config.toml
vocab_size = 2724
text_encoder_positions = "learned"
optimizer = "nadamw"
Rows from block 2 of the image encoder, named by matrix and row number. Rows with one number belong to one neuron. Each number is 500 + 40 x the weight over its row's rms, rounded and kept within 0 to 999. All counts start at 0. Numbers have three digits each. After the name is the row's rms in percent of the matrix's.
# fc1: MLP up (encoder.blocks.2.mlp.fc1.weight, 192x96), inputs 0-47
# fc2: MLP down (encoder.blocks.2.mlp.fc2.weight, 96x192, transposed), outputs 0-47
fc1.77 098:460513550508534621529490470517577525513504455516511501497475547454491518513371496499484490505537499652501446465519560471499534457513514520490464
fc2.77 096:535517461481506467487386497525455517518517571534497474540447493544508512451510513497502497437501555469527468449538503570464497540553542508536425
fc1.78 096:525461509495559490503505529447479535560572505504495506495499514549604517480465528356414523543446535448494531588492522597535483528449495494503452
fc2.78 084:505518548569507556539555466484516505544578470457513481525509525546485559479561491496495505491544481502545481512521505443479521508527521548477548
fc1.79 102:501490498503509481515472495522553444477517492555506541474478458520460570527562507528495535509477550509466471459482474463496449460546550487467460
fc2.79 099:493438557471521534442539512559494549547464478526393472512538453538502442513522477477462507507468486495446394471562529536482527509553442582454513
fc1.80 100:589481542383507483528438448548543468473552497577523544608482508508553499508540458583477494514497482532509521470513530518527512511501476477528518
fc2.80 102:561474486532564566431467519422501462513472466540532506595565438528501438529501540484408471518474535514500430458466524491497531460555433514488525
fc1.81 128:554510576499537521474415466560525507512509483555451540493496435503470423493476533508533532541524462503478475532584483472465517516493433416510481
fc2.81 127:480483505480512488493504567574524558485542501475490520502528522504505444484461442522570532578401546466495513496500535521454451532515467506527519
fc1.82 098:450635551558457507509431527515533519564409469490506493541549482537490492508556517535545448540472554493479505489561473488449503495595475514532511
fc2.82 116:497571476476421456387485511540422486557473488515557459551513504450579388499548511560511484569459465556514530506516559510487507481464517521478458
fc1.83 093:465500440465492525508497411551480558449491458501543460534582531552459495482489539502526439505526490506469480527492388499528526434516540448494495
fc2.83 082:519478530504508492501448504447461456510464525537593490583440519533468483529393511558485455545437479541511433460550543458487529525555441515496480
fc1.84 111:511463498449482514457522529501504499542522497462513446559419486432559451564472522504564485521522470487435443456476523519477548488512521463426477
fc2.84 124:512485430536497609489492488483502489479490514445489485457551428461509463513552530540414538485457511467508488498460520532506467453478476475460537
fc1.85 094:483544458573496466432470453475518503539475507507488504517513533421523537458550427506517518505490475519516552483421485486518512552467505574518518
fc2.85 095:497472502448518470449515437473458502462462509498531461528464482557508409477510484555481435499468537513474527432515502449457505526468461479504546
fc1.86 109:456503464416460566510530526551495556485480463505510469493516469492502463417472521495569403427493441515500532490513491488449577491497485529477472
fc2.86 115:532509500472441485465502522458462451481518577471461442553482494576543582550534586535520460487516540475522428531481513457438417439514512504595543
fc1.87 111:565489559523485440557479444493558503426599476583456559491500519503440544470542483522540547460542544504545498501406463382578511446487520457524485
fc2.87 113:511522466473544499504488496436504505473428535490515486479557456431504503429593488453436498548546509511472493492503448523528619503407472526449509
fc1.88 101:478502509546492498475496510515497476491480456512489533540487523497524506501526459515537454510442540550490514487504493422488496532571499506455499
fc2.88 122:577479512432504474415494484472483541594500467493523456490512484452500447571570447537449473491533550456509462454560541426514442515547506495418485
fc1.89 099:501556473500527432541447464513506463463495486455455496535517490479441545463536491464486439502492475512496547538577498491584529478476497569575578
fc2.89 096:480468544541465524536544491519479488503515528478516512523531389564568511539492555514521471522505621533498560516478520515455492531405500463504524
fc1.90 105:462467466503480464483466457481527537460489491460513447585486543464509529524532571529506519515563551600540475520474537528484561424535511543446449
fc2.90 101:504463512470490495584540524538548546475475545456568528478485510499504471464472518497498506536486565446536556486420504486477516527491474501489534
fc1.91 094:534475507514543438502421462480511493482532445539417533531530462477466560596613491503491526545474566427525448486480506499534503437450531531530487
fc2.91 089:549483498511444445473513516456465491536509497425515391482459571550565539476531568449476527502490503481499439513485499458536479508478532558462520
fc1.92 092:474515509512468517540494469386532452495461482508454502463560531453537505548438393493526538504522467475475435490456465525476480420474447437502517
fc2.92 095:510499552491425503464495539492500472543422462568514464522437557498562399480539520549455491550453437456519494492460589519502523477547502539460462
fc1.93 103:498532541501478498407513428483524537477419486547481481450455467463524495533429460489507496485458497513493468495454453490513503481489565520469540
fc2.93 087:544601527470517516504572503488521539502487515547445533490493521450507508466585488522476563490548510458466525498479521509530520513429447469493462
fc1.94 113:449444521520487541515390514534578459499517469537485631504496494502513495463516585511492493434540488564493513495573508467409491529487486450485443
fc2.94 137:483502472556564556493508502593514492510492482508475632524468483527461456498465410564457479476443522536445432453489501514532546512536427514520509
fc1.95 104:509500549548522481520458453488498482500534480473525445490523561402564495461475465499538499492468442446444490496464497386489496439503498478541488
fc2.95 110:469483435532551482468478545506597542494446436541526515550495484456493482464555462473541533508483462561584516512449467466506463518447458428470539
fc1.96 099:497590524493503481539502462536612525590490525548458545539496438532458546515490467478583487508508521479457506449445497499492427469524486507508515
fc2.96 098:519501466526475493449498516504494500485425502526567428522556514462529406486514510522520462522472456560459465441507458474483544474513466494479568
fc1.97 102:449504542474579476521439500497486437506550482503535506531499525547516503483515422485512475453489542553520524500508480563490423457506455487512521
fc2.97 102:461514556476443532527521519563529482481499455578482494557535496505444487401493596505533505526505470513489500462574416503463437553465471552588518
fc1.98 090:436531518543434532507504435529559477469506566482516541468491448498471484448573538508464526419514479438453439499434521517561474529450504482463518
fc2.98 085:464456522431466456472458459526480475436511494515466499542506484562463553521515531396560496472466493547498509573498459478449474490526496532488463
fc1.99 109:529549503558437494591533481567464438463493446511568448509542520388536518477514453499516455453552532503520499477410479489515509424493475471474499
fc2.99 121:422514558477499525433460516549466475525513450521444496483433504564502468462494481573496485549430512438493512455518550555451502520520494587483430
fc1.100 091:376529546501469569518475514444577545476472479498539495488474559494468509497507519515509566497533492580420480510505574433439550510490505527487527
fc2.100 101:556437489531497400482436494464494499522516548513523499515475490521485501419501527518524474426553546535547455473567465420475522505556536533533465
fc1.101 099:520442531511546513452498534454491517530512502493461484531487419527549575609505552502536554475491613425506498506531468530460497474556513475522527
fc2.101 107:535585510483507447486527502467450445606485477499529417456536540510497473514525500546472487459536527509518434498524461449455457527502491529464467
fc1.102 087:536493468546490485524531509517500538532505496469524452528511568460562461512476492470533466535512536531500524532477570508505507500442487508394428
fc2.102 085:488474499492479528503468469459545552485604582506550529421517478505447542500547448526447466552449551480533499512473559480483536525433505475502514
fc1.103 104:404503590493513504555506521475478493472513512480479560499483414489478575490479505459497484515525506446493537528471562542427460444525454513546566
fc2.103 117:571528493468552461443438544519526443490502536498514452466517446432491486504507460526430476485544511476549561591518515452465547528511503492485451
fc1.104 106:481532517482449486559507553472468512521493473486529544454465531479492436463484481555556503489504390443483493453509496421512462481428518449534486
fc2.104 117:537499501530455489511559492470510523449428493553518529536478522487517466460527558478566540539531553520520552494443488494528410548434520462517562
fc1.105 110:590539484428558463511468489545510560490540503488444491552438525483520453486440454528503406519500433507554495543542470476560540516494599461495491
fc2.105 106:518482573512479474490496534477547436429426556560486493575424492567506466455509551442486468517463472529489448483521530508529462520500478491545494
fc1.106 109:388482515459449531446463476512492558504465528493587529477542548561453490461581463524497487433505452472494533506501459519491535516500498520542462
fc2.106 099:470491461526440516437498504475439565456517496474421515502420480485476487482501522494496527535492542533513511498498485562478450528501487541541420
fc1.107 115:482593509575582494540419421547492527568503506531496497452565466487475485525559566543516518515468469528522520490545486466524414411548485503565523
fc2.107 092:474494467467533534463456521479473576586506464524569466535515427510556507503464528541473469498444501501511520467514470526445556488521471526471531
fc1.108 097:510512447453518507494466517503573555494435412537490474548503478486505451514576581540512546487517530537519536552413509522539474494475513543428540
fc2.108 085:466457509514525487530563529518543437504476436511557553534537536502454518505442490497476507494492481443471527557460488488494556410526455427446567
fc1.109 109:580498488496529529519504541488557520414506477520486461512529518499522575540447467517508552480523479474509554436496566438421498445443520468502502
fc2.109 111:500461524499470491537459509537498573447568445545442509533546498489480499496535443504491498476467510501515435547455470530472460547534538541482494
fc1.110 085:449525512484501489500473474522560562502528488548511514504503476485502500605511549449554550466572482403484482507408504498549503497559574449556459
fc2.110 085:510491515451473464476542488538425507554497475546518418535482505488518454530556510528461493465541479541521445471528444426420551534543477548478535
fc1.111 104:471446549456514581562444455536528443507588472442483493508452520441508431475456475509500466507536496532510575428556529490415548464513474414514429
fc2.111 130:503536427505511542552512543529462489537507519452572456496557473490498449452514499518416475488462592473466469472548443535438525479485485501532544
fc1.112 101:451512479481510519551497572496647563436499504544534565502573541466514483516497454511517509437545513434512521504492532505480448528448485487537548
fc2.112 098:515450495451523472538538438457468539498510509545487485541502500471468516482513488503540451504491498482507427511560461489445470537503509461531524
fc1.113 103:561594489421530539552552505510522527514474481489459456509464460488524463551546446535466450516456468518515537466529453510515547555510429470520550
fc2.113 089:478495540487494510501436490468488491495503485520492537490553572581464526534467517520495485524534530528510498459527482544482467503502499560518499
fc1.114 098:530467550560499495512513457468516509388477489500544431542480526466527519551513514510539494553470535481464581494411575492543515479464552525416489
fc2.114 113:487526421500499509455425529571489508516585520515444521459530507489518496535505443537483471464475539567499494551573474527458492436506487462526526
fc1.115 101:521541528567450546515529475501550554441518486443514509467489529472609479594523458483522531520516459489412471513505514513566466510505475466502519
fc2.115 099:477597449498509569493543498419464494509452482456496486508557449448572432470575514447434554479492480455509540485512519541511476459484507510480478
fc1.116 086:542490539477481494578494477524548532520496424496490462482394514393456519525473513452532463509478477457492505530475534553488521502532452471501501
fc2.116 095:440497566504430476446489482537468496533533466472508541540474557554554495491526483521578481564479456567492437487499482529533533586515492542502473
fc1.117 093:461575532464500443498484457467542543542382503572473487501538461520484540544506454511457544525522500495492446486426507399500428451444477471560473
fc2.117 095:541469496507443496504475450517464447529470466484514504523498459501526508488507537494461487534497513500499519483490484515476542501478530544526501
fc1.118 112:491442470478467588516514489456541431520497470441549500502477516535549466481479500595480498407544484547451518536532509487538553505501504474462553
fc2.118 117:509493499439454528435457537499448567523505504555596441578502489540546449466520514509460465502458500534448470459582540471441521454554533574506443
fc1.119 092:490460562440492500491455524481488535598568517446464496554494546437510456568478487499514528570598523436471441465486494530484536502512516484548497
fc2.119 080:482567506510519519530552498454542516507496439475588523480537493509444508547511461454440541448526530509502463519523372465513514517485454450487506
fc1.120 100:496515519476524498469556495483498416546500535430451498503504500483491482564488486517525507502475498475468476420476529499560505492511477486470496
fc2.120 103:531493499536432505503480516412465485495501470526505463530452476522494520482542528453576506459495506523505566469432522511524435536485507452562499
fc1.121 097:563530449540472545485498465494549461489476477518527438539488540477509472492521517516460515475482510492479469514456410416600432535537492541522476
fc2.121 086:487512480471528470575471567478540452469457499453452463469520471488553480523504439514420480558501502500549567550558510541524560441482494497522509
fc1.122 094:464561412592478493493463469516562512514420519466511471463538477518439506609510472520527468489519454503468449468455514482543504424514476511506503
fc2.122 089:510513460527508448487439493442573427458467487500550544523546448456504527512507511504460546489492499505549465568434518559542466581485503501464576
fc1.123 107:504486476493512542498521506484514430491517513474435541548465465510567467516471390556540485468541503521418512508498483536547620468480502538423521
fc2.123 091:476546465491368534508480480527468517572500463547462448565501555479586479508565506526465528474496384546519518534541488511476429454501485504548501
fc1.124 113:509537506457422425544489495476478490564545435445514411502520409433502418565523489505503472463472502505487512522472488497501482502480497553517521
fc2.124 107:470579500529497530501439526534531490510523556425451516462495499527471472480502498538516498509462552485498472474481463572469412478500497503462577
fc1.125 110:588569481521516507508519472538493527457518512550447480531479437510528528611515508490487417523508475442536461500529476553469481462513451482488532
fc2.125 105:518524548505525469518486506457461477581484599458471466484436503515466500416535513578506525471503548542479489528577508541452454551466497556594433
fc1.126 087:467568525523474454552515491565527499423468523496496503514447551489535567554486494562552541527618525479447460502482542592488483503434417482511451
fc2.126 091:517477502441495486456506504550460579555523546462519503459496509482434457528543519562505432440497543521461453437561419447474499548482525471509541
fc1.127 108:498653541535430510530517510463537506474447486490527482503497513429523509566482529519523534496501474507430500521473469439499457425470526444569450
fc2.127 101:505531508500445477424468496474465481472525468568491455553588505520538542505516565462486486500495456571562505534463434519497495470502559560529560
fc1.128 107:493507485533539547574445505495543392503515476535496584471469538465431604455540538568512511468515474559595511468501538462496461467540547458492428
fc2.128 115:531559431524561494516496528513509456462466552484426473453535481450461461443490476455430463478469560479428491499508503592532480485495462489529502
fc1.129 101:485530512494481508532459496573544515517505477488488562402536458468454530534503446548500493450525476494484436518537452516561462527517480447472456
fc2.129 100:486520544516557517452468506553483479499552547482445552478525444510480542510516460476450504457552572471459444500469477503468543527513493569474461
fc1.130 093:497447474554607506516510452492497509537525481521526472428495504435539423526520475506523492506517523513437428480525406435614461495462489503493544
fc2.130 092:499495570501559420488546493496587512470471484485493429458495501467401475537514404483486505524494516434545528561509481498539487506470495465423464
fc1.131 094:459488515453505543499538497517529462491538450496467523430416485508501594488479507482558512446484555406467559458430435552586524521519485422453489
fc2.131 092:534484500575478433427545565556482466548470482488489461545502551546447486495470492509533522480542507548536415535450434450468435539501481471527448
fc1.132 090:547504510456512483495551467517458554524528453493539480566503418526446553518523503549520436539485477533499481507489441513493564457517482485522492
fc2.132 081:501475458467535529534496492431480519540512522422520542510485532501449500550448346507453534540514502512497439445473484445459581496501481488524548
fc1.133 098:496535523555497530521519481494495404525494478578536546507476496570436456481490516554483472517498465580487500502552516463509542511480474518530461
fc2.133 102:443461495494505454396490590576544460513500483508477497500488504505565459501531491496511454534419469561506489519523534478524468464533482507466483
fc1.134 109:483523517497523627482466463464537495393500446534477593520380580499533580470500494474533499489515498534452485465500519450552510499550494466516458
fc2.134 134:498524440497546559456498576572526487485489510481466501493515476508423465511458468523530466555430584498476409470503549543499465505510399486469519
fc1.135 093:563492433477440462532490495475526542516487507507487433615482495504476565491585436522513510454465484571494451439443501533439539467555522494474502
fc2.135 080:512497498505435533529564472455504478534470519465536554494470567530516496532456444540452504490514495487511472563428528539484516481471460482509517
fc1.136 092:506497540491540468503510486451553477470509500491436471513515534418543509540522525494525502577478513482463539464470552511475511482550492541435493
fc2.136 103:464522448523469523414460561535531525534558443545426460533497527545534463552475477508553482500397469579490448517499477507434435496479525462518461