config.yaml
encoder_arch: "convnext_v2"
model: "contrastive image-text model"
loss: "softmax"
embed_dim: 384
encoder_activation: "relu"
encoder_layer_scale_init: 0.1
encoder_inner_norm: false
encoder_depths: [3, 3, 3]
text_encoder_mlp_ratio: 4
text_encoder_bias: "none"
beta1: 0.9
epochs: 26.6
Rows from block 5 of the image encoder, named by matrix and row number. Rows with one number belong to one neuron. Each number is 200 + 30 x the weight over the matrix's rms, rounded and kept within 0 to 999. All counts start at 0.
# fc1: MLP up (encoder.blocks.5.mlp.fc1.weight, 384x192), inputs 96-191
# fc2: MLP down (encoder.blocks.5.mlp.fc2.weight, 192x384, transposed), outputs 96-191
fc1.318,181,255,266,278,230,179,205,234,243,202,187,211,188,200,201,177,194,203,166,166,170,246,218,224,179,142,194,230,160,228,155,182,155,208,179,209,221,187,190,178,227,192,209,180,124,218,163,163,217,172,205,189,169,180,180,155,197,213,230,210,236,191,207,211,154,176,165,191,219,173,217,158,167,190,241,223,186,177,165,203,196,199,202,209,143,169,208,183,223,150,163,200,212,182,154,209
fc1.319,130,213,214,198,214,217,197,185,202,166,205,230,221,184,218,228,227,232,197,145,191,195,235,211,218,167,226,233,184,187,210,212,208,204,217,274,166,236,202,197,176,210,165,153,145,191,198,179,199,179,210,162,212,181,221,196,224,152,234,192,264,179,215,214,242,211,210,218,213,159,258,176,220,242,211,221,177,175,160,218,188,181,186,235,145,194,205,208,158,221,236,189,195,184,152,175
fc1.320,162,210,195,206,167,207,236,265,196,213,199,213,190,197,183,244,178,222,197,190,201,246,163,181,182,218,203,155,218,222,206,252,166,192,184,180,193,152,201,229,210,260,155,110,237,196,228,178,186,139,251,164,230,179,198,223,211,255,193,209,234,247,233,209,221,160,256,214,159,241,147,174,159,221,173,210,210,233,186,205,165,175,160,237,275,133,201,212,179,204,219,222,214,231,209,190
fc1.321,192,207,190,152,172,193,250,239,189,191,177,188,223,166,195,150,220,185,191,220,198,252,172,153,234,155,213,202,138,199,183,210,276,243,188,282,156,205,204,292,215,209,217,165,146,144,212,240,212,259,178,151,169,212,168,198,193,221,191,212,202,136,192,190,248,177,224,163,221,166,189,156,176,197,208,163,217,170,194,165,211,172,190,182,227,198,194,208,254,202,193,237,133,180,190,154
fc1.322,192,145,219,181,180,175,186,251,192,197,229,226,164,154,201,174,180,165,186,200,224,262,172,190,222,179,178,202,178,178,201,237,211,177,182,151,226,184,162,182,191,180,211,222,186,171,257,188,236,212,166,227,218,177,222,237,149,209,225,240,244,162,251,167,203,195,219,181,268,203,196,150,155,234,180,226,188,246,222,252,166,208,171,203,212,148,236,100,214,183,230,230,209,192,178,230
fc1.323,205,169,206,199,183,219,212,177,260,181,179,209,186,231,210,223,228,187,178,209,214,125,166,216,201,147,155,176,192,239,220,207,187,153,166,178,240,179,193,166,213,219,228,276,187,230,216,228,193,219,192,137,176,141,200,204,188,205,218,156,182,245,181,194,201,270,256,215,159,218,162,130,162,264,202,236,224,243,201,219,202,203,181,230,161,199,179,260,217,199,200,182,211,231,207,169
fc1.324,184,218,227,241,181,177,216,169,250,227,183,197,204,177,181,181,161,115,191,232,203,242,250,210,167,208,170,247,144,127,151,188,185,156,207,224,168,240,191,223,179,218,181,207,204,258,214,227,204,152,214,169,154,198,220,225,203,184,262,210,181,157,196,194,200,164,225,171,217,167,168,200,175,178,213,166,197,122,232,172,215,140,177,182,227,202,165,182,241,213,211,211,245,198,169,215
fc1.325,220,152,180,189,170,218,186,227,152,226,199,182,263,204,177,187,221,185,220,178,223,191,224,198,206,172,174,213,188,221,201,215,185,139,159,170,169,199,196,169,214,219,217,217,175,214,175,208,222,163,217,178,198,183,178,191,191,196,198,207,225,200,154,203,233,166,199,164,191,195,194,204,171,194,156,204,137,186,209,203,204,173,219,206,172,204,146,224,189,168,243,227,211,219,203,228
fc1.326,237,189,243,204,190,209,190,224,231,167,272,174,197,207,277,217,194,207,188,234,211,190,162,182,204,206,160,188,207,213,234,241,270,196,211,168,197,252,152,186,225,209,178,184,231,225,217,165,227,207,169,207,224,193,207,259,249,203,139,200,217,212,187,204,308,191,204,211,165,182,181,198,186,160,195,218,195,189,264,165,190,205,194,231,221,172,246,180,199,192,197,142,172,166,198,208
fc1.327,158,210,284,207,209,223,231,142,175,204,197,205,200,149,234,188,174,181,202,231,215,216,169,201,160,205,211,177,183,192,237,187,192,169,199,234,231,191,156,166,200,133,209,137,147,182,191,214,205,202,216,239,235,158,192,195,155,210,213,218,205,166,162,217,196,218,207,215,231,181,234,249,179,206,168,229,186,189,206,169,182,199,237,193,183,210,246,217,224,197,247,188,212,221,155,250
fc1.328,125,223,220,222,202,233,244,215,236,149,152,201,217,223,186,172,199,193,239,137,166,225,198,206,191,211,204,248,182,205,170,264,221,213,203,206,189,222,220,201,209,209,212,197,177,165,245,214,197,167,210,219,219,174,214,212,216,230,224,165,205,144,206,215,182,167,187,174,230,183,200,176,197,226,179,215,232,164,194,153,168,182,205,179,175,216,223,216,189,233,158,201,240,197,191,152
fc1.329,176,258,169,194,222,206,219,205,201,191,213,215,169,185,218,186,187,192,212,217,187,172,148,224,156,204,188,181,189,202,230,240,193,199,136,141,242,165,189,216,176,204,194,207,173,188,203,166,261,170,219,246,241,191,207,193,178,168,227,181,211,196,208,113,201,193,263,197,195,202,186,248,217,215,173,183,190,213,186,222,223,212,175,227,186,204,219,223,229,244,198,174,235,197,177,220
fc1.330,196,212,220,184,186,210,214,214,199,263,188,186,191,233,178,184,199,227,196,189,253,170,162,179,194,213,184,247,176,177,183,191,194,188,170,220,178,213,200,212,192,190,173,203,189,169,188,185,189,159,196,166,205,187,210,213,167,219,153,201,189,166,143,212,154,128,173,159,271,176,164,236,174,226,212,249,194,192,197,223,231,200,210,199,182,161,179,193,182,210,151,211,222,197,227,157
fc1.331,194,161,230,200,157,224,166,195,190,222,210,277,194,197,187,209,188,190,159,211,225,225,168,190,196,220,226,202,179,210,197,189,207,174,195,216,232,228,190,223,191,244,173,209,142,174,256,172,220,198,216,179,180,202,165,150,185,215,169,182,209,207,204,184,214,146,208,171,199,189,273,189,200,223,209,191,177,169,227,185,240,183,206,226,145,192,207,176,173,237,194,235,199,153,208,232
fc1.332,172,222,189,200,222,181,216,207,224,241,192,194,210,205,241,161,195,213,250,146,186,177,165,253,233,196,228,213,221,210,224,230,237,172,198,253,184,216,217,212,197,201,274,119,183,176,205,210,247,177,145,220,214,210,177,231,155,209,220,165,185,181,206,181,190,168,262,155,205,246,200,192,213,183,189,216,149,197,187,128,204,222,213,236,181,199,247,192,176,167,175,222,195,202,194,216
fc1.333,203,218,212,244,191,169,177,205,220,256,200,176,202,228,217,203,214,213,198,206,178,210,140,176,173,195,236,196,160,126,185,206,206,178,146,196,208,164,190,164,201,217,229,224,207,224,224,218,226,240,182,200,253,121,226,220,186,183,208,194,216,228,214,228,175,235,250,175,177,216,200,211,200,195,181,223,232,187,210,213,184,218,146,212,207,239,246,174,174,206,173,172,142,181,204,217
fc1.334,243,190,258,194,263,189,192,187,240,232,235,206,168,220,162,173,157,193,242,224,221,193,216,181,223,182,151,217,192,132,196,185,222,168,203,253,162,221,232,164,209,257,248,159,221,230,177,187,246,148,204,221,199,191,175,211,169,221,237,210,139,207,217,211,234,172,237,188,255,159,193,193,183,136,159,220,207,232,162,208,215,196,203,217,203,201,163,201,195,175,182,177,206,211,140,224
fc2.318,176,234,156,246,185,204,214,172,200,209,175,131,189,187,188,222,179,192,147,205,180,114,194,163,190,224,196,228,138,260,179,208,209,177,221,154,186,222,179,232,232,221,207,261,254,184,201,170,226,228,210,210,211,212,225,174,203,233,202,181,212,206,148,210,240,197,226,193,217,145,180,172,207,209,221,223,202,231,172,173,158,171,185,210,252,191,164,240,210,180,206,178,186,214,151,204
fc2.319,223,189,186,222,150,195,215,218,198,235,181,139,186,139,163,228,228,211,172,218,206,209,210,171,219,249,243,259,126,209,249,166,244,200,241,178,264,207,184,242,156,240,202,224,237,174,245,172,235,200,184,159,197,208,212,166,202,276,214,213,222,226,168,231,165,179,198,227,178,165,161,200,202,193,196,172,229,215,241,191,181,179,189,177,218,212,181,238,253,205,222,240,147,180,156,160
fc2.320,138,208,241,158,201,173,188,206,178,209,200,202,184,246,199,179,205,238,179,200,219,256,218,185,222,194,182,216,201,198,166,215,185,188,176,164,202,168,182,169,192,208,175,192,169,215,224,185,128,239,208,226,196,171,205,196,203,172,247,204,193,196,211,197,233,218,196,221,158,198,198,169,262,195,203,177,223,190,224,184,158,205,207,207,135,192,198,192,199,188,212,239,235,190,169,196
fc2.321,187,174,222,169,204,183,192,164,203,136,257,237,179,146,222,232,206,152,211,221,220,201,260,183,178,223,234,225,194,234,154,155,178,190,241,177,100,145,187,133,198,228,194,211,192,128,188,191,207,196,179,203,248,204,198,209,220,200,214,224,160,210,229,233,187,216,148,161,200,205,220,192,230,207,195,234,215,140,264,212,225,144,221,216,188,215,250,231,202,164,196,190,251,199,171,159
fc2.322,209,232,211,142,190,227,242,173,242,214,218,204,168,197,307,198,190,220,190,233,218,150,192,166,217,148,189,226,200,213,172,241,149,243,151,213,163,228,170,244,211,143,177,226,201,131,208,200,197,253,193,267,220,201,171,185,190,171,239,213,168,207,202,176,225,206,200,221,262,204,179,197,185,221,177,191,171,203,188,197,196,248,180,216,201,158,217,206,170,101,203,197,233,188,187,246
fc2.323,185,181,113,236,198,163,227,220,195,155,188,160,166,249,210,206,206,204,160,168,146,170,243,266,213,155,199,186,156,174,181,188,246,146,203,160,219,228,167,236,189,195,246,212,178,223,235,204,201,178,155,174,211,161,213,169,258,240,189,159,167,197,226,193,234,149,224,197,185,200,198,206,189,190,214,217,232,220,184,220,124,190,169,223,262,171,238,146,196,185,210,176,197,246,224,224
fc2.324,217,209,181,170,172,246,252,162,170,222,195,212,180,177,204,235,202,207,132,160,152,170,231,247,231,197,226,186,198,156,203,186,279,228,153,175,221,225,140,286,181,202,243,227,252,212,246,197,143,169,130,175,200,180,175,131,249,242,211,179,178,181,220,220,218,160,222,229,203,146,127,186,195,179,129,148,169,243,165,227,221,187,228,225,195,188,235,160,183,195,169,260,177,198,239,274
fc2.325,188,197,206,184,187,190,178,198,228,206,166,210,215,133,194,178,181,171,217,238,165,215,250,216,191,206,213,184,172,196,230,152,249,184,213,232,225,182,204,194,164,243,196,182,191,134,219,183,184,184,205,162,172,228,206,190,210,191,175,199,147,206,251,224,164,218,203,222,173,176,212,208,198,216,178,188,267,191,211,200,230,176,229,197,226,213,234,182,165,161,186,201,187,210,256,151
fc2.326,209,216,293,176,182,201,215,230,171,193,238,205,173,161,155,170,214,203,214,176,213,255,183,242,182,211,227,195,228,164,267,198,139,208,238,199,249,191,257,198,204,213,184,191,179,191,201,230,209,207,192,208,221,174,200,188,209,206,182,206,191,218,205,194,147,184,129,231,161,212,227,208,213,240,213,194,167,241,204,200,197,248,235,204,154,196,184,199,203,192,162,238,163,195,164,214
fc2.327,195,203,214,195,221,206,180,185,219,227,225,194,245,167,190,201,208,202,224,224,175,228,186,207,238,211,163,164,187,208,236,228,162,210,234,208,206,221,222,161,186,156,188,183,222,164,186,245,208,183,236,225,213,234,218,221,163,177,166,214,183,212,189,157,212,215,213,233,209,198,189,190,182,198,173,192,223,205,171,197,183,209,236,187,191,158,194,204,182,171,178,199,213,226,178,178
fc2.328,214,176,170,215,214,190,184,233,176,167,138,223,171,238,219,157,170,173,174,173,196,198,159,216,214,227,200,158,195,135,208,220,216,184,233,237,200,237,224,201,209,190,212,216,207,264,239,202,163,173,223,184,146,158,226,200,239,233,178,183,209,204,224,192,207,187,220,204,207,179,188,211,153,218,216,191,262,162,150,196,233,238,240,239,236,192,167,207,196,214,183,246,153,198,221,208
fc2.329,144,173,229,186,178,193,209,207,202,167,235,201,143,200,256,218,217,161,249,214,214,187,209,234,232,189,264,230,223,216,151,168,157,177,155,185,171,180,176,163,209,217,200,197,172,209,208,187,192,208,228,206,181,175,156,212,183,220,273,256,211,225,223,215,202,253,182,187,204,194,218,162,198,152,238,192,213,173,209,184,213,184,195,187,182,204,175,182,221,190,211,205,247,215,203,214
fc2.330,185,184,216,216,235,203,202,184,183,167,171,176,198,186,187,204,168,152,195,211,188,204,188,185,207,269,248,211,190,226,221,207,186,212,238,185,203,201,230,201,254,201,173,180,223,167,185,182,205,181,204,205,193,246,164,243,209,216,169,213,156,186,169,226,168,187,212,183,219,181,215,224,168,213,268,226,196,185,199,159,204,211,228,223,197,181,207,225,240,212,173,200,195,197,196,162
fc2.331,222,182,179,176,240,181,193,236,229,194,211,158,171,206,188,196,214,171,177,199,173,186,234,187,149,215,203,164,210,218,147,181,206,149,216,182,169,205,185,214,225,211,203,239,164,174,182,202,194,147,162,177,225,190,222,246,198,191,182,208,203,184,137,219,209,203,190,154,220,184,181,211,159,188,215,188,198,210,203,169,221,167,180,240,277,177,213,171,226,170,216,205,167,184,214,223
fc2.332,178,226,174,217,169,192,189,188,187,198,191,253,226,215,160,192,159,169,156,159,193,140,158,173,244,217,203,180,196,204,210,166,237,197,208,204,195,204,205,181,195,236,205,253,190,206,220,211,259,193,239,199,194,192,208,211,228,258,182,189,173,182,221,197,210,190,221,170,224,185,193,198,178,158,205,242,223,193,176,198,190,204,217,213,176,188,161,198,209,199,155,200,186,235,224,194
fc2.333,217,195,216,240,212,211,190,182,180,180,172,224,197,261,230,227,232,212,190,204,170,220,164,218,184,183,246,240,228,208,179,202,205,211,198,210,185,182,172,185,167,147,187,245,180,196,229,188,177,218,195,206,221,189,221,214,188,214,207,228,203,173,178,168,202,175,216,220,179,163,166,197,140,195,209,138,225,213,201,198,162,214,191,182,193,225,250,231,239,188,216,255,235,189,218,192
fc2.334,196,167,169,201,239,206,203,172,196,172,168,196,215,211,225,216,187,193,180,172,204,187,213,231,213,220,211,204,194,193,206,186,213,188,162,231,230,219,167,188,210,171,191,195,186,181,258,177,199,191,224,227,168,183,203,185,197,237,190,177,204,178,239,184,179,163,217,222,226,185,164,233,193,216,208,204,191,186,199,195,169,196,187,240,205,183,207,159,217,181,188,166,184,244,185,230